config.yaml
arch: "preact_resnet"
model: "image classifier"
dataset: "crops of objects in photos (Visual Genome)"
train_examples: 61751
image_size: 64
crop_scale_min: 0.5
horizontal_flip: true
rotation_deg: 10
color_jitter: 0.2
cutout: 0.25
targets: ["object"]
num_classes: 300
norm: "groupnorm"
hidden_act: "relu"
weight_standardization: true
channel_attention: "se"
depths: [3, 3, 9, 3]
kernel_size: 3
stem: "single"
avg_pool_shortcut: true
widths: [64, 128, 256, 512]
loss: "cross_entropy"
head_dropout: 0.1
init: "xavier_uniform"
residual_init: "none"
optimizer: "muon"
muon_scale: "match_rms_adamw"
learning_rate: 0.0018
momentum: 0.98
nesterov: true
orthogonalizer: "newton_schulz_5"
adamw_lr_other_params: 0.001
max_steps: 11200
batch_size: 128
epochs: 23.2
lr_schedule: "step"
warmup_steps: 220
weight_decay: 0.4
adamw_weight_decay_other_params: 0
Rows from block 12, named by matrix and row number. Rows with one number belong to one channel. Each number is 500 + 40 x the weight over its row's rms, rounded and kept within 0 to 999. All counts start at 0. Numbers have three digits each. After the name is the row's rms in percent of the matrix's.
# convs0: first 3x3 conv (model.blocks.12.convs.0.weight, 256x256x3x3, standardized in use), inputs 35-41, a 3x3 kernel for each
# convs1: second 3x3 conv (model.blocks.12.convs.1.weight, 256x256x3x3, standardized in use, transposed), outputs 35-41, a 3x3 kernel for each
convs0.15 097:471443497475436475480465466463534545446507545418456437474505530417445511421455471455491577511514549514499476508501478477442394507482484496518495466495480498519585505503460526543495543536463
convs1.15 098:483468493463473455443522455534547565551544549566545550491506505467454428523454429483501521509534557503547557482502498567530563584521530453476491473491472482487487440506465459496494491525475
convs0.16 097:534514531501472512455476545492474499485476544522561574514473519490512465527505441533499512478499507438548552505443438459489448430472446554583492480480450472478501484464401520527454467550535
convs1.16 105:515489452516544489518535519477476478500509497483529529488481472524504474536529496482482488457481470414424467475476548465494496441491457503457477525487528541508492524549565461473510477470494
convs0.17 099:443499518507567502514560516456489527429430464483431450551507535501451466474439404557596576543568491468465507489475517521494458511535482497482528476496541483490501527546545531540511518508536
convs1.17 096:577528514607536558531504541482503503526538547554520529532519544562528538521496523480488454516486455541511486497509503529545524444483521597571478586572522523544508490478503435467519433472547
convs0.18 096:510512484554436489502437496412456539499490495512520438469461491439478508452460560493457448516478478542496489472502461482533480498438431605585556527503450549524501530504531496476489464506513
convs1.18 087:576560568522520561550494554510522539497494496483481484458481512484546519460485531475494479439442425422408392491384405494453527489451417545586529520546529553560567583468438533446422535485506
convs0.19 100:475480482436512530518466527446479551489478463476537493532549515498477479568494423503588537495510533445483467551554588525508558545442497396460479479511554487498513509495523494527555518569520
convs1.19 086:523546505516504479541502499466473523461478501441473482531537535546540541601477529451492526499480504482485482536458499474428539538482514502458515529468519519524574414457500436505453489538485
convs0.20 097:477458471489489465473452423440481494447512491407489469446502471475507490524503530468481452449500450465503452526493531513500518457483462536484513527508494486507473505483509488461492450442461
convs1.20 100:525468430509496477499510483488440504474447521476467523500490493493484447509493524442490479421479492420447461468493460483541513473529519521537543512495510565560536433465470450495527458499525
convs0.21 100:524543495503533493564442414496445467519455487558504522489430462450400424440399454517476532502526547489503507486516427421514529489457535485461483547521550566531531485453477556484498537507517
convs1.21 102:560465487556563508493517526581585531529549521489536562514503483495458451515510464542537518537561491547564520457468463473482440495514483489483488475480465437393408522520533497482541540548541
convs0.22 101:475473500491508514518501507547551561523522518491493485498513476521532499462419450411409430434437430583574535494475502503459440470484459519520514511481493492502508502488492584617545587560528
convs1.22 129:433528527436509483435423417463478480485487479479496535443443437493443426525526556487510524456478495511507515525513537446469554479488504501505479480471437433424403466501550452481524504532544
convs0.23 099:487480521511574546509550528414471514441459546493487547448437451450439428455478493589487402524466430460446474493445436481448455456501582533529522513506473511511511540563567445499597496495557
convs1.23 098:492501443425482445448448492560517486572538489518528521518486487537470461554537475535482496493462490447449478473445445505481501467436474476456414483435440468465421465453468464443498536441462
convs0.24 101:501493505518468516507518507427431431469440467452521540469473515494439469422426487482488447495550516480507484481529497441475497467488568542580598452483506474466495535526527556505498459434457
convs1.24 099:476448512463431462584468446588555528599577533530523521466511519450468479502492514539512499517522501472479509541505486480496476407439485533504511555557565504452494404403453488463465479476459
convs0.25 099:548534479520544434491545427476519481446454520477482477515500471489520461548534557517554492558559449549565531588570476602562471557513478474484521507479510495524557502505562486493550512453492
convs1.25 089:547450467475470532495486544467494533466508522498542547492495439476502449568529490487493495477497500497508520494415490512497515521513509513519505477467476522501496467508488510551571494478521
convs0.26 095:497542501506484489574437475496521460476555520480464508561497458555537473513468515488531514480470468472445436518475418553539540508537570445446503453520512499552526466487521504493531463477501
convs1.26 103:543516527503559567533557588534488508540525544516505563521539538450447438490460457523516499452498493400485466480495454473463453509453448517541510497527548471513586574489480556463444546506499
convs0.27 101:483503485457505525486602543487509570485453529476457505533550473535456482455442514441523486456510488525574490530514535533533506540591515488494521494485446532470456513502468527550527564557490
convs1.27 098:552468513528480468498526474452501489476526524511508512611478496605537486612544503502497431527485425507491456526546497500505426490508417562547482579562469554515471530529542481499554449485544
convs0.28 096:449485547423473510478465511501507492500494481475457456495487504508508504489526496503488431473474446443435452469491528488491556539488550528507561485492526445474505491536548474516511458530511
convs1.28 088:533552526551511482572526507498473485538478472501473473458480480500487508495444465461522513515564587539536574505516509481467465483440418542532515541547452505504436451488429462474467494467492
convs0.29 101:583470458498465439505469478450404438498426511502459526469465439483476478515466432527525534465472514485435522487462494492473491473480465538538566514484524537479444442452449468489517533571580
convs1.29 089:527525449509531522461479439504465483516492509497495539525462433545515458559503463483504524493529523482464472500476380536527427557497469431467445428488461461506504531509477568497464601517472
convs0.30 095:541444505561496528483452509457525569467465529491469494533481421521539502509542564484395374521424433459437424511492496480484469466520512538524478462481445478502471439504553447502535478482515
convs1.30 095:532424442605509478527500452453475485463467445446431460465483533490447502524527569517494480475474495472498527473473411490429395454470414528515479499515499504472482537480516504446480532535505
convs0.31 099:545480526465462526496496458535508468499505453462494514500487481490470467537503534495435415481413425467503492451508502496472477502520464509538526529563613560563485517538449535561429541553490
convs1.31 097:507462525536477439565610457480474492518520480503506495551542566504473503479476442513537475457497439473478464487500530502470506490416439544489494529491525511491502535501495501485491550486455
convs0.32 096:578608492531562485553491520491557540472534525468494545506500498509464507426456498516499472505495367484469411537583524522528571554493496459454498463439488574469522473460538476469552450442495
convs1.32 087:473534487469554548476538550491478500484494489499511533456455535432445512478475482488551500469528537463492531424479469457436438507478430491525535437490472454516461545529450597579510538573527
convs0.33 102:514522475516513514526595551579503499519469471566519525462527491494569495474562533496448475465414448425434490423440458505545530487556561519497480502531495513468485494504527514528560520559578
convs1.33 107:489489467525580521499534489515468491517472511517497517510515539500514535463455481485462471535517492545569505531522526509509543496492514485431442475418436480459448419450427487499487536572551
convs0.34 096:491576538461541509499528498512476477486532537588543505487501489414408413513505488490538591505520590519553586525504464538530501523479479526525519517488510490459468473493543557526553527524528
convs1.34 131:483501541475492516426445429552551542553538520565531532460503459476503504468461456538555563511529555525527522545556580507511515551542591493480471497489499482480457488458480496443494446435498
convs0.35 103:555485524507523571488528529490490536505501517459494469469454479460472451532507463426461512441465543455489571523506453430485501510507505512469461537468463545473480487461515485472502476483516
convs1.35 114:566481450565519450507516483476421452472448452473459443451472564501481549514479519503503505476494489481547508477507488482509477496490486515504493525491476517469473469495500485503514529527526
convs0.36 099:421538515521504535497442495520545464500473486504521496550502495508427425470466438599560552514526481437502505473465401445481454494503481491473505448525564437493481483511486488508498506492536
convs1.36 090:495469492450467506473496496484488515477531539497528526494470462466499468463478449518534570490483553468489545502538497477541484508528487461509485493536530499541514503545521509509485471517504
convs0.37 103:486530474467487471426447509500583531502504463506483466565579517480535515483515509467457445480459452535532539562543548489472493534525517444394434548500452555518526539570549491512493487476469
convs1.37 103:580521489555483447497517529519515511489451451488498491530520504467513532483534538543548562501518535406424439507529533492475485551549521472456438495496478522531523479491505495503522520493506
convs0.38 099:495439466509471520515524503536455479548454436540460461508548493475510464503550499556571479536487455533458466442484387447523412490478393457486548455475490477473455504496463549531509482493461
convs1.38 100:536496468557500516501504549458455492462477518517502512481546471493518486477459504451478453461483471513517515453456517517485549512454531524446476528449502537496501433399496437397493498435540
convs0.39 103:472494435499497485558440486482483538487485500524512492538597580557545513503503494561511491489454480512517480507528553501543538465513505518488457454446454489510462476487493432455492510486520
convs1.39 107:549509515524505502505471454501533522495506492493491502514500483565483459581517472491500536502497508515523514476421439495490515492493481489535555450453471512501481504495493547505492522534563
convs0.40 099:500511483498485470520527486479439484494467524484524529480500492492494507528552514574578570557545529494546515473490488486465462505499503497511525464462479463430434551561481582558537555540506
convs1.40 115:441421449424417423473520457548524479558549519517491475542526501476510520501560582547544573507521545494516492527466484483455453485525507491447463487479471461459491499542475500540444505489455
convs0.41 096:555534482497506513516551506541526513533541540543499468536510488558532524438454498515499460484499497524551573448451488440467483472429447475442451509455483575527501465475536496516550490480505
convs1.41 092:511482511478428506485475509481463485518524512515494468567561556504530508569571511448509531473496516456500513538547500468480534454474512514485477520529533527544568562478486542479484519474464
convs0.42 101:535496526512502482493542478537525535553483535469498556490478425437519529431472543539480462509579494427494441543549552488445532459455475461522525516542541545557494503481431478461443486487442
convs1.42 087:529499491535538533474483473453481420464448446508467495501576565458545587517535574454483523478522570531558561498419461464426555509499545542524544534482509491505549443398434473403471506483526
convs0.43 096:489565498533558547561528531508485438489560563509592550464487520496484455489535506562623555399483447481526498542524495488486474469475410423483483510555504480477487493472462465480465486493474
convs1.43 085:494434463438513508413527612518510435536516456505527512482458483481522509546543574544565588523550551501522550450495538463507574468502548567540569501506533477511475455467562466459490424498510
convs0.44 099:558516480568543509495481505513456387470459440550576499565524520501479469467478476411413435492474485474489511606605564537535490543491498499478447454442500482465492475532532517522510491448469
convs1.44 090:530480495534480462492482431552574561510542554498468485440433464508467481523485485538529557497529513514544491564497516525504475554540508460443461463451488546535535482476528527472480525491547
convs0.45 097:529483552480483508498485444459469430463482446480511517499524482513568505516546521496466498500474494509481488564567549504480497483513516455450457490478477500516467486531481477486487476462501
convs1.45 086:516478515496473493485449502495516533496527555476502487515530546533501502627537521406459444417496448445462424466512508452510527473468463516515541515475462534504488535569562511557563530537537
convs0.46 098:467479522467503506359427464507492506556559564438492484470459394530566555566542567522554474494504513495506515566493531585527578409412484431478497515546557561521532525543526512541567463514503
convs1.46 107:517507529491499519515541515521510493487473473484485457549535543510512530493489498574588577575581545554555554527526464524528547513539553605593567553575555473503505437435453519490458516497473
convs0.47 103:501546490439519444503507493586552479547491531510508555511543462533555498498526505471489467459445442510487507539545512470506493456469476483442512556507525484508533508500464497521525486494506
convs1.47 113:436383410494461463455524587492491506520518488532490457485594514457506518437493488461486529486492496497503531489529526486506523455454498531502493554557566466473442451513500397461504489497516
convs0.48 096:518494509508448509537480520512473459481482434568526481517494483500476459449462436461559520442487477483494496555536517520539491481478518457526484443435434490462451548469493517477511518506531
convs1.48 097:513486515474517552416487520494500508514528522473463482461493521477514606476501504463503574548552546515543505533503482515509506492467434472477479448472425580575543512469501510435492545474530
convs0.49 095:499487524556505557482515483413406488436494508467482526561543479551565509523600585476485519427426526460454506537456420605591481555502451482500550452492559431458543505501534531494515534490467
convs1.49 091:487543578466556556488550541523459470516481486479477508418460451457459428527536527452483515472494521525527515565454471563486573516442523452500466463518476478500493513472472506467511531486569
convs0.50 105:457465478488504539545535486548517475583528511575566570554576549502534533509475459454527545487524537430435490519495459508530545462459448525486509508504522485475462448475480473475520525559559
convs1.50 115:489500450484520557485536509525506490520511509546570551485443451556532491490468450496460475535514541565572568525565572520533502511489438471477482438431441518462487499479443485479462552554515
convs0.51 099:439476545461471538483471496392429413490493501471476533537517490484476504495572552472497488528489475600574483558496466520518485497522493453472479479503479502550486485514473512550547470452479
convs1.51 096:486479492483528526500525513520526501517524494490520517435491515468506469538502433508500467516494438456432433513535473504508485485505529510492505482508504482477461557561516512545554494514518
convs0.52 106:531501526560520505504505476505499495492520474486514589488496503478515537509530535528495466435458496409490536522482432513470478524472478511508449484522502474493486520514566557513506504499431
convs1.52 113:447524494475553474540557504488499476475455490502490494540537538494495565476456554548502509555474469516470448512569477490501489488488477509506466535505442544507472495526481516508473490526547
convs0.53 101:430496520420521478494539534519497459481516528482524542470531610488528560530597572452481467444506507446490534464486552462506560496537554402506523427513505433461492459487483487517528478453487
convs1.53 102:506477476490490461533535522478467473481442464476428458555508490500509541531537553459439458474474488512462463509501487500463481499553467523545566520517494497520474466499466458528457509562510
convs0.54 098:546541517548509523603558477442493425443477429585643509536501452477506553492489428471470458509509472508474416483493534521483496551497500507477500551499505535541516507502498472528519504544571
convs1.54 097:521455447516500422563552495490466523497499490477512516444501567451528524485513509485528529478485466473462473470476544433458482507555557571573596505510555477501529508489485439453523483479512
convs0.55 099:506451454540531463571511466455435512478475484491517522464501453497524440531562467442481594380398497476459541519508473515547525532539495499491451510534517545533560514495485549496453559500449
convs1.55 104:492465507491494590484509572489463503486454503492487514500471487472456483434432475499528507485512480447467446475458462480513501499564526509487508454476495491508496430446446469514475519564462
convs0.56 101:552494480551497478521511488503535518440457464500448412461511529491523443530548531486558500489563529535537496445443457474527563480485589560474442507460435479474486495516509469518561487463469
convs1.56 084:552511457543531517442519552511513520514482473466458433465443424487477451469421450450522496502538512482483555445516521480527458476443460442455444462529430473489429465472464437461442485485514
convs0.57 105:518503504559564528506515528543474482557485455540477498544462507537558528451493505580567538540559551510466463532503539547513532510493489495448457541538570510517529574539551529459467532464466
convs1.57 108:455468483377441411451506472512545537526510514547570572551504487477411422530461460510533549531550516517530552484463441483494517479483515513516489531530509560531516468441473546586527505543473
convs0.58 099:495517525488530505518520527531552501549511497518420513487426375531427461540464429520585591523471473478449476476495503504544470522543512455480473421511489480534540513500512556485500501442466
convs1.58 097:486472534466452529458512534483483465488477446479467463526564559530549595474536541469541545550580604525546590494461471473503520471462492486511537512520515468489458509511561484535584472530570
convs0.59 099:546534511477542462471560403456430486515454481458467496525545579472489537489472470465433449432498478457508500487472543525489568470434491456563566470557547498511440504510477479466483465467501
convs1.59 098:534524553552517495528507472514505517488457468498439471495495497462454448480469416461513527514527550525525498468528527463519509500552567501510511505516524514518537488536509490555499471509525
convs0.60 094:522479455503475452498548503465402459518481471572531439475451445481507488488507526475488425463478447557505477488445411513498488505490471514501506495549509544561454446446469524556546507524538
convs1.60 094:585519569507495471451549480494484466479447446478455418535524529547489518506456515456490506443457455438446468481520511514461467505461433506513473540548466558536514561454430486394388535485486
convs0.61 100:420431510464513543492559522492460495522546534535508466490485502466525494497534486501470433503496477454483435546493489523594576507560571470515489494492477424429421431498525492548551480540522
convs1.61 098:537463526551513517555475458460475507462505533496475513548482535560510570477417485509515529557548524553514512462447519506518490544558518516484470546501453545525492437445457436445474511465457
convs0.62 104:510472476518484465572506455448468563537514533481512548464496528466432544469522562465447541490452512486428422516460478517496528583558505465467537472525554464540586517502455512500504522497438
convs1.62 106:445488540485468427513471384523526562508493489483497488476450469430464468512491486520539515510507496532543558524477507555567584462490510500507476494488459516514470572519510575537539503508466
convs0.63 101:496526527526519539516499530459491505539502516559509527629624562478470441509531516480447465533517527491545511493458497521476532541513555497468481472511485480540541559555530569492476608535487
convs1.63 098:489486454486511561451487547526487551486454489520480477442461472470498523453460425538597574562589541502485459508558528510533412496527473492524511492513548490525536531516510517498524470457486
convs0.64 105:510514476461508461446506508525507514526534533550562514513450418552522485544527532522513508450446455465526485555503482543534484528567488440443456518487482547552507452411458498458481523502540
convs1.64 103:506490478511563527528564563509521512436458445393393413492513502466470443471485472516515530524538561528564576516512471505592573482483509541549525467507525465487489535486579527473582510440554
convs0.65 100:556563538557539529541489432488423431470465487504499506518447432512458419581534488454514474528501492472422444561536513515502501451464492492508510470463454542488449509490481514485460487454476
convs1.65 115:515558536504547536495524496524510503489493493485489480538510467505477436557568482442532529491573554482522537521493443547509456578469440492496481423420458425443465456520554470518516517465434
convs0.66 100:514508449501510446565534466534487497628575561532593558501536522518506482509477428495517450412429436417451495563537524561525509592509468474461438509502484512484469581526511520518514450440439
convs1.66 098:511484495453495499470519521535547518530545516518532478545600598478515485447443441456457437522507476492472473534498511545495478507503506521580612540576560434470494475381435463427499503483522
convs0.67 098:491524562465547517504548573458443509484518518452462482376500503507544555507498510424463459454499455458520502443484455527544457481513436435460533414465440560563554416455507524460510455468435
convs1.67 089:556565557573579516546512569533499538536533544508497466483530525433455477521481459462474487435431490454442468485535494506495528605565582490490481493511524481484500473456492505480474478444467
convs0.68 097:513476525544499471565464472546470498533548518528579518470509409453561521559520506459455418472483413515531519506466413519509473470457560496502457496511459555518472477494440539521453525497445
convs1.68 108:520505402425500455454523472488475512493499501510546537459498528446457495471479487501568522471519542435488488486455489513487464544540508520551574492533598458457540538564558496493539524510503
convs0.69 100:490466555458461583484491513488468547484474534494513567530497497503474486516481492503484463483447476472435516499479504485430429518499494481479504516533520501600508512474501547473412547511450
convs1.69 109:462556498490568464512530415559532523524537542516539550561528540593516501557513514507470451487491465445439447580598572539546503553526502435464457418472427446474460522525487481461457558516479
convs0.70 100:529471456551486449449471507533541524461491477472488491463463457492468517489528571452440480564495479531529533495517527486484470493539561475506484521555548409463457432493519426494474437499451
convs1.70 094:488538565528518520532548540497486501535550533536546511480532495467485443490457427476492501546533519500519508452466471531525499533541512515492480513489507470440446494459457432448509482492544
convs0.71 103:561569561524538482529484471551545528509501489456473449468502488535488512518499547523498496405389416399450433568540564474523534453495547451497509478539494513494477514489481460417426481484447
convs1.71 108:561543513553565536511569514494479475474503518495485494506511486473501521541537530514461463504457470513509505479501527526526500533564508518515506514516490486519530511507510509534528534570566
convs0.72 100:554497465491471436498493461569573574528557585499513544485483524538513527475507469510468452562565475512558493535529497510520540542489545507498454514505501484526517523527506575524457539500492
convs1.72 097:539538523490539499499535483479493483475503537492519549474472500513489530462420506454511485424460474464476481447464482501488461538532506531478521565559586520548559582554544617584581591542593
convs0.73 101:470535583471486530512508521514526573498526618532585601521524479503501456482472433485449502539473512557488455508541565427528624478560596555459481516496476472460467458479485486565557505567576
convs1.73 105:448469457474488422537582507441435475511472443508443432523510594545523531506535531577556478537539502445471429461497568466431441534524484444420423479479452550530457547526606520504581577502554
convs0.74 097:468504487491535492507529481558541493530530533475521505532446503477488513481522505493491499515476429468470474487511516526505449511508450513510477488505491519539498526436442499490510486512545
convs1.74 092:516442434511485488509456499486539512502518517489534522493494462457463452462501510547546520515515547502505548477519460463459473463505507461455429457495481437488497515492471457478452479518491
convs0.75 101:524529495546501514465506538541597487418475537529501535488518495472518477422513561547517458518509506436401493491492492481546542527444512446457439508553541498445430475528464530481510514425502
convs1.75 084:511565511539582473513499498492469480471468460472488503596581570510510535496491509539533474553538452483480511460484522487465512467432450575553481491524553501498503385434446410467485443468473
convs0.76 099:497508535500473491502471471575564538523555501506514492556542511450514529436470503609642512557533455536529464461441484495453481460435430437446444448506508468501499492476451530526478561566501
convs1.76 099:538552503469500487499541497451512551488516534474474507484523521463476524482466473416406430403415429423424440490566495493540483510540452467509532505524554525562557506523520496479514471475515
convs0.77 100:519525497453468528501392500510444480443437492487482568518566489476511547466480481505514491467494519505514511469454523551432503563537569433411422558566535521539509443475469490461513501515504
convs1.77 088:490474560490522499561547539507520521570544543501484508535485437433445433488440454506487513539497488489441438516517517519486521553525473503481497451423421461468487444508465494546512484501493
convs0.78 100:494547439465504446443553524444552543508546496465511491593504534513466477481444443510494459479521496478481456549569533450500460441487455464480431487475491533560577479493457487516486487525481
convs1.78 085:459520565551576555510605557500524513484508503520523502487494501423436477513505482505538507509531509511540547462460445504452482536543587508480476512500476460484478523505499498477513458490544
convs0.79 102:566511481547528523487467501515483505552591507509527558536493506542504498580550474453478437524450429568459430524518464522515472562577541463463537473522552620616548511486471557502484549499512
convs1.79 110:448498462478512517529537539475461466504510518536534534442537591454499500489490541541536515465469451465457485458504471451431448500536525477460504458446495405424465447470530547515528528561459
convs0.80 098:557566525539519528533548483517486488496448460457455456556479469507469448497480477468474479536462434566536529473525529471484541526580575550571611479461497478502519468468459489492486415457444
convs1.80 087:481495471517519461551531421432443451466502489513510511494491509493468462460452484537499476488433476459431466434499472472455510470422471494529444514521457498453416480457497457476476439458449
convs0.81 103:502470457516495516503488495521451489517476478504469463488492476490500513547558491468445438461440411454467482524567520468479493516481549540523434490480478516500513469496468499536510534546517
convs1.81 097:529460420516462469533472505458483474466489469472486462463485561442475530477487501529525545560556580568569574423523573448500559441463504505527499513517469498494490432444437471454461495477496
convs0.82 102:515504498516523523540540510488457450572559375496536436414418494474429502507463462508478455539503495505496486451498580508461504498486500436483513431463536497466483439475511494472480520491491
convs1.82 113:479449515549501556520526559551488532520508511479477517562539592539533522507507475466488520493513492494522472521510472480470455467541513484447511474454485474526493523475452495479438477513506
convs0.83 105:527473461521559480540508507524498463512573497513553509504528425523563407501482432455436441458448481508443411492445492521467494531493483481465510486439480503501457532475457507499515476443510
convs1.83 107:498520452494497434444490503492494487539497523546480502424513521445539519475549532482498537499529538515517488514531504567527485538506504499489453474445472449468496487443512477424519446448444
convs0.84 105:485541506491500491451480452431548577435483500428439494517536469475517499475531496489524542457493537423417434502509495447461467451471479523537535539512526514476498529502480603571537539496468
convs1.84 107:505488532512491492559582499484481505477455491565514493591536566500526525503534496613556497576513417514528509464523486494516488538533507507510508505506459452481478497486469493491478452467488
convs0.85 103:496460463497539520497541504450482515427491591405479614532550523539487487468506491565503474479518512481473503543461485512533521517584529544486463537511471552494479470471478452442499441503529
convs1.85 112:486492462452541486555532528495532510521512484514481469551532509535524481533502522493495455496446405477442386511516441493526450454501464548512462520507446520559489494518549535520560556557511
convs0.86 102:476464477577527468485500549534568471561556500473527462520462478498451435507482493477557585492547607507546568521472446530482475484529557545564528509518478497487457530523474532497488471438472
convs1.86 087:507521498515493455490503501479471472487484503509525496560562529545530491548503473403432438487481452426460450473541489501539580521571582514538557508524562520528525495538517516542529514500475
convs0.87 098:577545509502517571431493506503569537455539521477418473450481459458420423523467419510486512604554572606633549553566507530550500484581551518453459502487517488543564502490444561523489576524493
convs1.87 090:565550484560554442505519457550516541521492534548491517508555536449524558481524509561551484565514511467479527506421438465377418427399439472536517420448457462466454501498484438470458487402476
convs0.88 099:501535434506597448451539452532517523534554522500539531606550487540551553487567534444484448466508471458514456513598591471537553481474484507502437441471500550525538474444537490469548516523547
convs1.88 096:472511463499512470509541461488487485501502516505494489493464463503482480496476523508486507511502504494533561536417521537475588540492573507469411507494426521503478455548494440546498517507511
convs0.89 102:504407429517460486516481482482509472522561489498497479417471500491520509477501497544511484450447446470498465533507426438451425469490459505541488473503511455467447518504476485489474430480509
convs1.89 091:526463455525469486543485531492503579528501562507453507526503515579544506538506521512488555528521570499456450536510462495481469524477443478490496511522551491519514455499514419469490439450453
convs0.90 100:475488466506516474480526472518492503556595514538497506540497516506472454498550513506537561521542548488456509507567552495516538437477528466454504507487494511493559497515551464472513438499487
convs1.90 101:567482506583513514576520516478491520476491529494502529471532479411505458409494518480480529468451463443435449479460513512554538487489489452520510463477459459458476440531588461506597440496594
convs0.91 097:467512466471520503497514510508595632438539594441501516529508560513506563579486487475477491487429490502420487487521448462515558492493541524516503545485542541522583490441536469409469517442454
convs1.91 102:511514455571553428575537477494481466518510489526523466513488499524494482483495512571559521509508469460499479505518488505457473531530470487480434479497440504507478465532440468520461463528505
convs0.92 103:478465503434446448475505493519550566484467469451430393431469448447524520489516500584504498567557540550519484475520536514502483505418453490511511517479439512487454481517514458516458466519495
convs1.92 097:479472482474456506436506526537530532557539543479511541472483488474500450546511499441494482470477448481499472447482525517569579514574588497540548533567574533530529525491559470479514434480502
convs0.93 095:532531455580540461542525448505479492564523461537505460553588493518482462494494493493457427612547508542519480525508522602512537539509507555561546549543489517575490550590535513566499501495498
convs1.93 122:513481506430474479492563542569552518528528490543570562495488503440442454437415384486492534508524540552529521493509475486503534489494496517540498532539526508520531539497496525553534561529527
convs0.94 099:532517499484543530470513507533538552481539497459535500479466478513524503540587494466438487542517540497512468451486487511507513483499517502479485503491495454480561448487503453486510523539451
convs1.94 093:439446488529566556549545522512530536473509551511542555451448443416428531480419476455483478474457457427408481430442467480527557484538557487535568498496495498474495489526515483478477468460467
convs0.95 100:577483512519434523515556528499519468477456446530468411455410471549427408501545538428466479460456441402446474494446505512456464522531502531460472530513534580573528477533457521554468474518447
convs1.95 096:478557502454596523487566492460470477482488509480497546502474476455475497424475579486487486464464461428383429446458473523546475566543542470508491491504510509494475543548554525489457528517465
convs0.96 100:555488443482514498483477411387419388533493512503526560415433421485485530466490488571532532600580490473567461482459477520514499475486512501575533457445468490487469501551523547575515510497478
convs1.96 089:439472445504479513531554590515556495526555502489536521454445489500482496508499509508522548483512553537530530554521528555505508580517531482505494462483459450525465518529571498492501488535518
convs0.97 096:548535576543517458526564472491489530537543528495545504549473431508471449495480496474464488514506553516518539612560511638506466552543425477463438469443455458434493466421440479481488471505553
convs1.97 091:506504468520511475521540543444473496432463486471490476513549488484517499503555523581540515519541573531555572503435494458493515543554537500547527484522511476501482466477511483474540492531536
convs0.98 100:527452467530429471528456472457469478499500473514499474546503434527478435526506482494453462519523476492509474505478489542533523512582509514438424503421397463420438551483520508487546494469524
convs1.98 104:598544514555545488516530452517535518499522513490474465503481428510511435477491429475486521507505537511494533535477511516486451487464470434516524448475520458424477457430453436453478427454476
convs0.99 104:472523535451507556521486526437445472462455428462439418539510511506477480541503465511539519508481457502468478494499518490523541503544553537481500573544496567534460514504568495487529515496522
convs1.99 094:538479489507498468448494476516542540524558549524532500527443478545454486528514476561528490541509470532509487444497461506464471514492502517489474515443487542498562442437489524523506491504540
convs0.100 103:508483487517479517539467420473449526467467565501473557540501507577507522571539524534533579475487533468503525447552500536600535500530483514467471540550531548520547484511496474466463469466440
convs1.100 101:520521455489504453462512497470488480464505473478513490533547572545547556497535510468462418465497482444498510454528564477573551482538511415483493426499507469523508458463510462465516484492492
convs0.101 100:516519468497560498535543474519514495505500551452438544484505503432484560444469579496449443500452438449408397500512540527589581504564511457422410463463481511515490462526491514537466484527464
convs1.101 086:442470523456473513488500565492487457487490498483482476450492543474517494527479486502514495511512489491472470552538611607572627565503495468469491461494523479484529452496492450453498443538498
convs0.102 097:538491520498471487507487470600543521517486476485551510517462473511523524519481532546529481572555471576565483526470526512472493569543508500507527535499548538513500519488544516443527481498587
convs1.102 089:520567534542568520506510496449485475468488472461480444565524578518481518547513492472519469457499433421481411551479469579531527529519438515479487517500529524532545557464509528474523531511493
convs0.103 093:476478502468487487492479451514486485427424459562576591474572550510510475465510467488496469530524531473484516553535488505500469523519560506522528504461446492470472513500462475501451505471439
convs1.103 107:457529471438516517453500528506497505529504526447454482491510557529576580433546497460508525391427472379397395472495451471508481577550515498519534545519478630581526482540544497517484477487510
convs0.104 106:402473519517511480560535433466505471515557545499542536479462438511444459534455501519562479557536423543492435540514506556537482528567496442518503483547455500515439456473559501535554506499504
convs1.104 112:488517535481484489457450531460475477492530514492511505514516592482499537479462481514483539535523563497488492444508506445511547438431517510485517482460498418455474537477469545486431525474462
convs0.105 094:450475484476533501498549496542512499612600611583522537540515497476494476524536520503543557463526586441492530477527488563527497562511520560544535487503491397376428494467498492471528491480535
convs1.105 123:506529525472495503420482508457472496453471498507509504504533534521550550529512540459448497462491536415415473534532464521522541518518507506542480522590570568602573554512587491504580472490502
convs0.106 102:500518490514460528515528489450387440482439478484538507495543554489558545479558559482454452530511475521525519522562556537510489518509470496488489454485482430462498484459517499466517533489496
convs1.106 106:451433459466468475537590584499518502552527497519478474501491484472466455518462430460445484497492486543513459428459477443505533566623570531506505547530505557557531477456481521476506445466458
convs0.107 103:506551577508525504531592535481473493474501513476476476485448483499518456522533534499518469477494467510518496485459472544497542501551533514536478510561498431484514501488469531481493493502490
convs1.107 093:490509448505515443474497404522485503554537547533519486509550570479497494458464493538543517557548514448443473482525482479488463493478486461442394465463440476481451604615613569599539544587528
convs0.108 102:470518550490530523497500521436450522463447449481478494489489513482484440537532512473545559476480480495495503484505511502473478528471440466504574523525564503501529549541442559503439531522439
convs1.108 101:458526521481548467527520468456469511461479529451482508481472516498501512450475498433446483474458469474431414506501541487530557491491545512502533535502500507537485531511554548533537498502468
convs0.109 101:540517521489510504497488491514448439504499471510523487509531494486498481514521445443437477483466471566497480495546470494515444555501435490467484521488473494477470486515569489469524502485504
convs1.109 093:533480473560513457572483507477448435494460494499503521503516480478438433488489458540561555566551553537526497476503573511461577547466523514460453505462465470480444532533500520474459471479507
convs0.110 098:488454469546553509547620510475451412470466457543462527418469450460473476466472481556467394631560503575551596467488486425465463458472494534531530570571559502522542478511532454487553497498528
convs1.110 089:480471518452445480486433455511510579504512598548524568532548486509539479496477460508523537495486536483450501539513550503494517508484483479510522516535560477512512468504445478501482463464443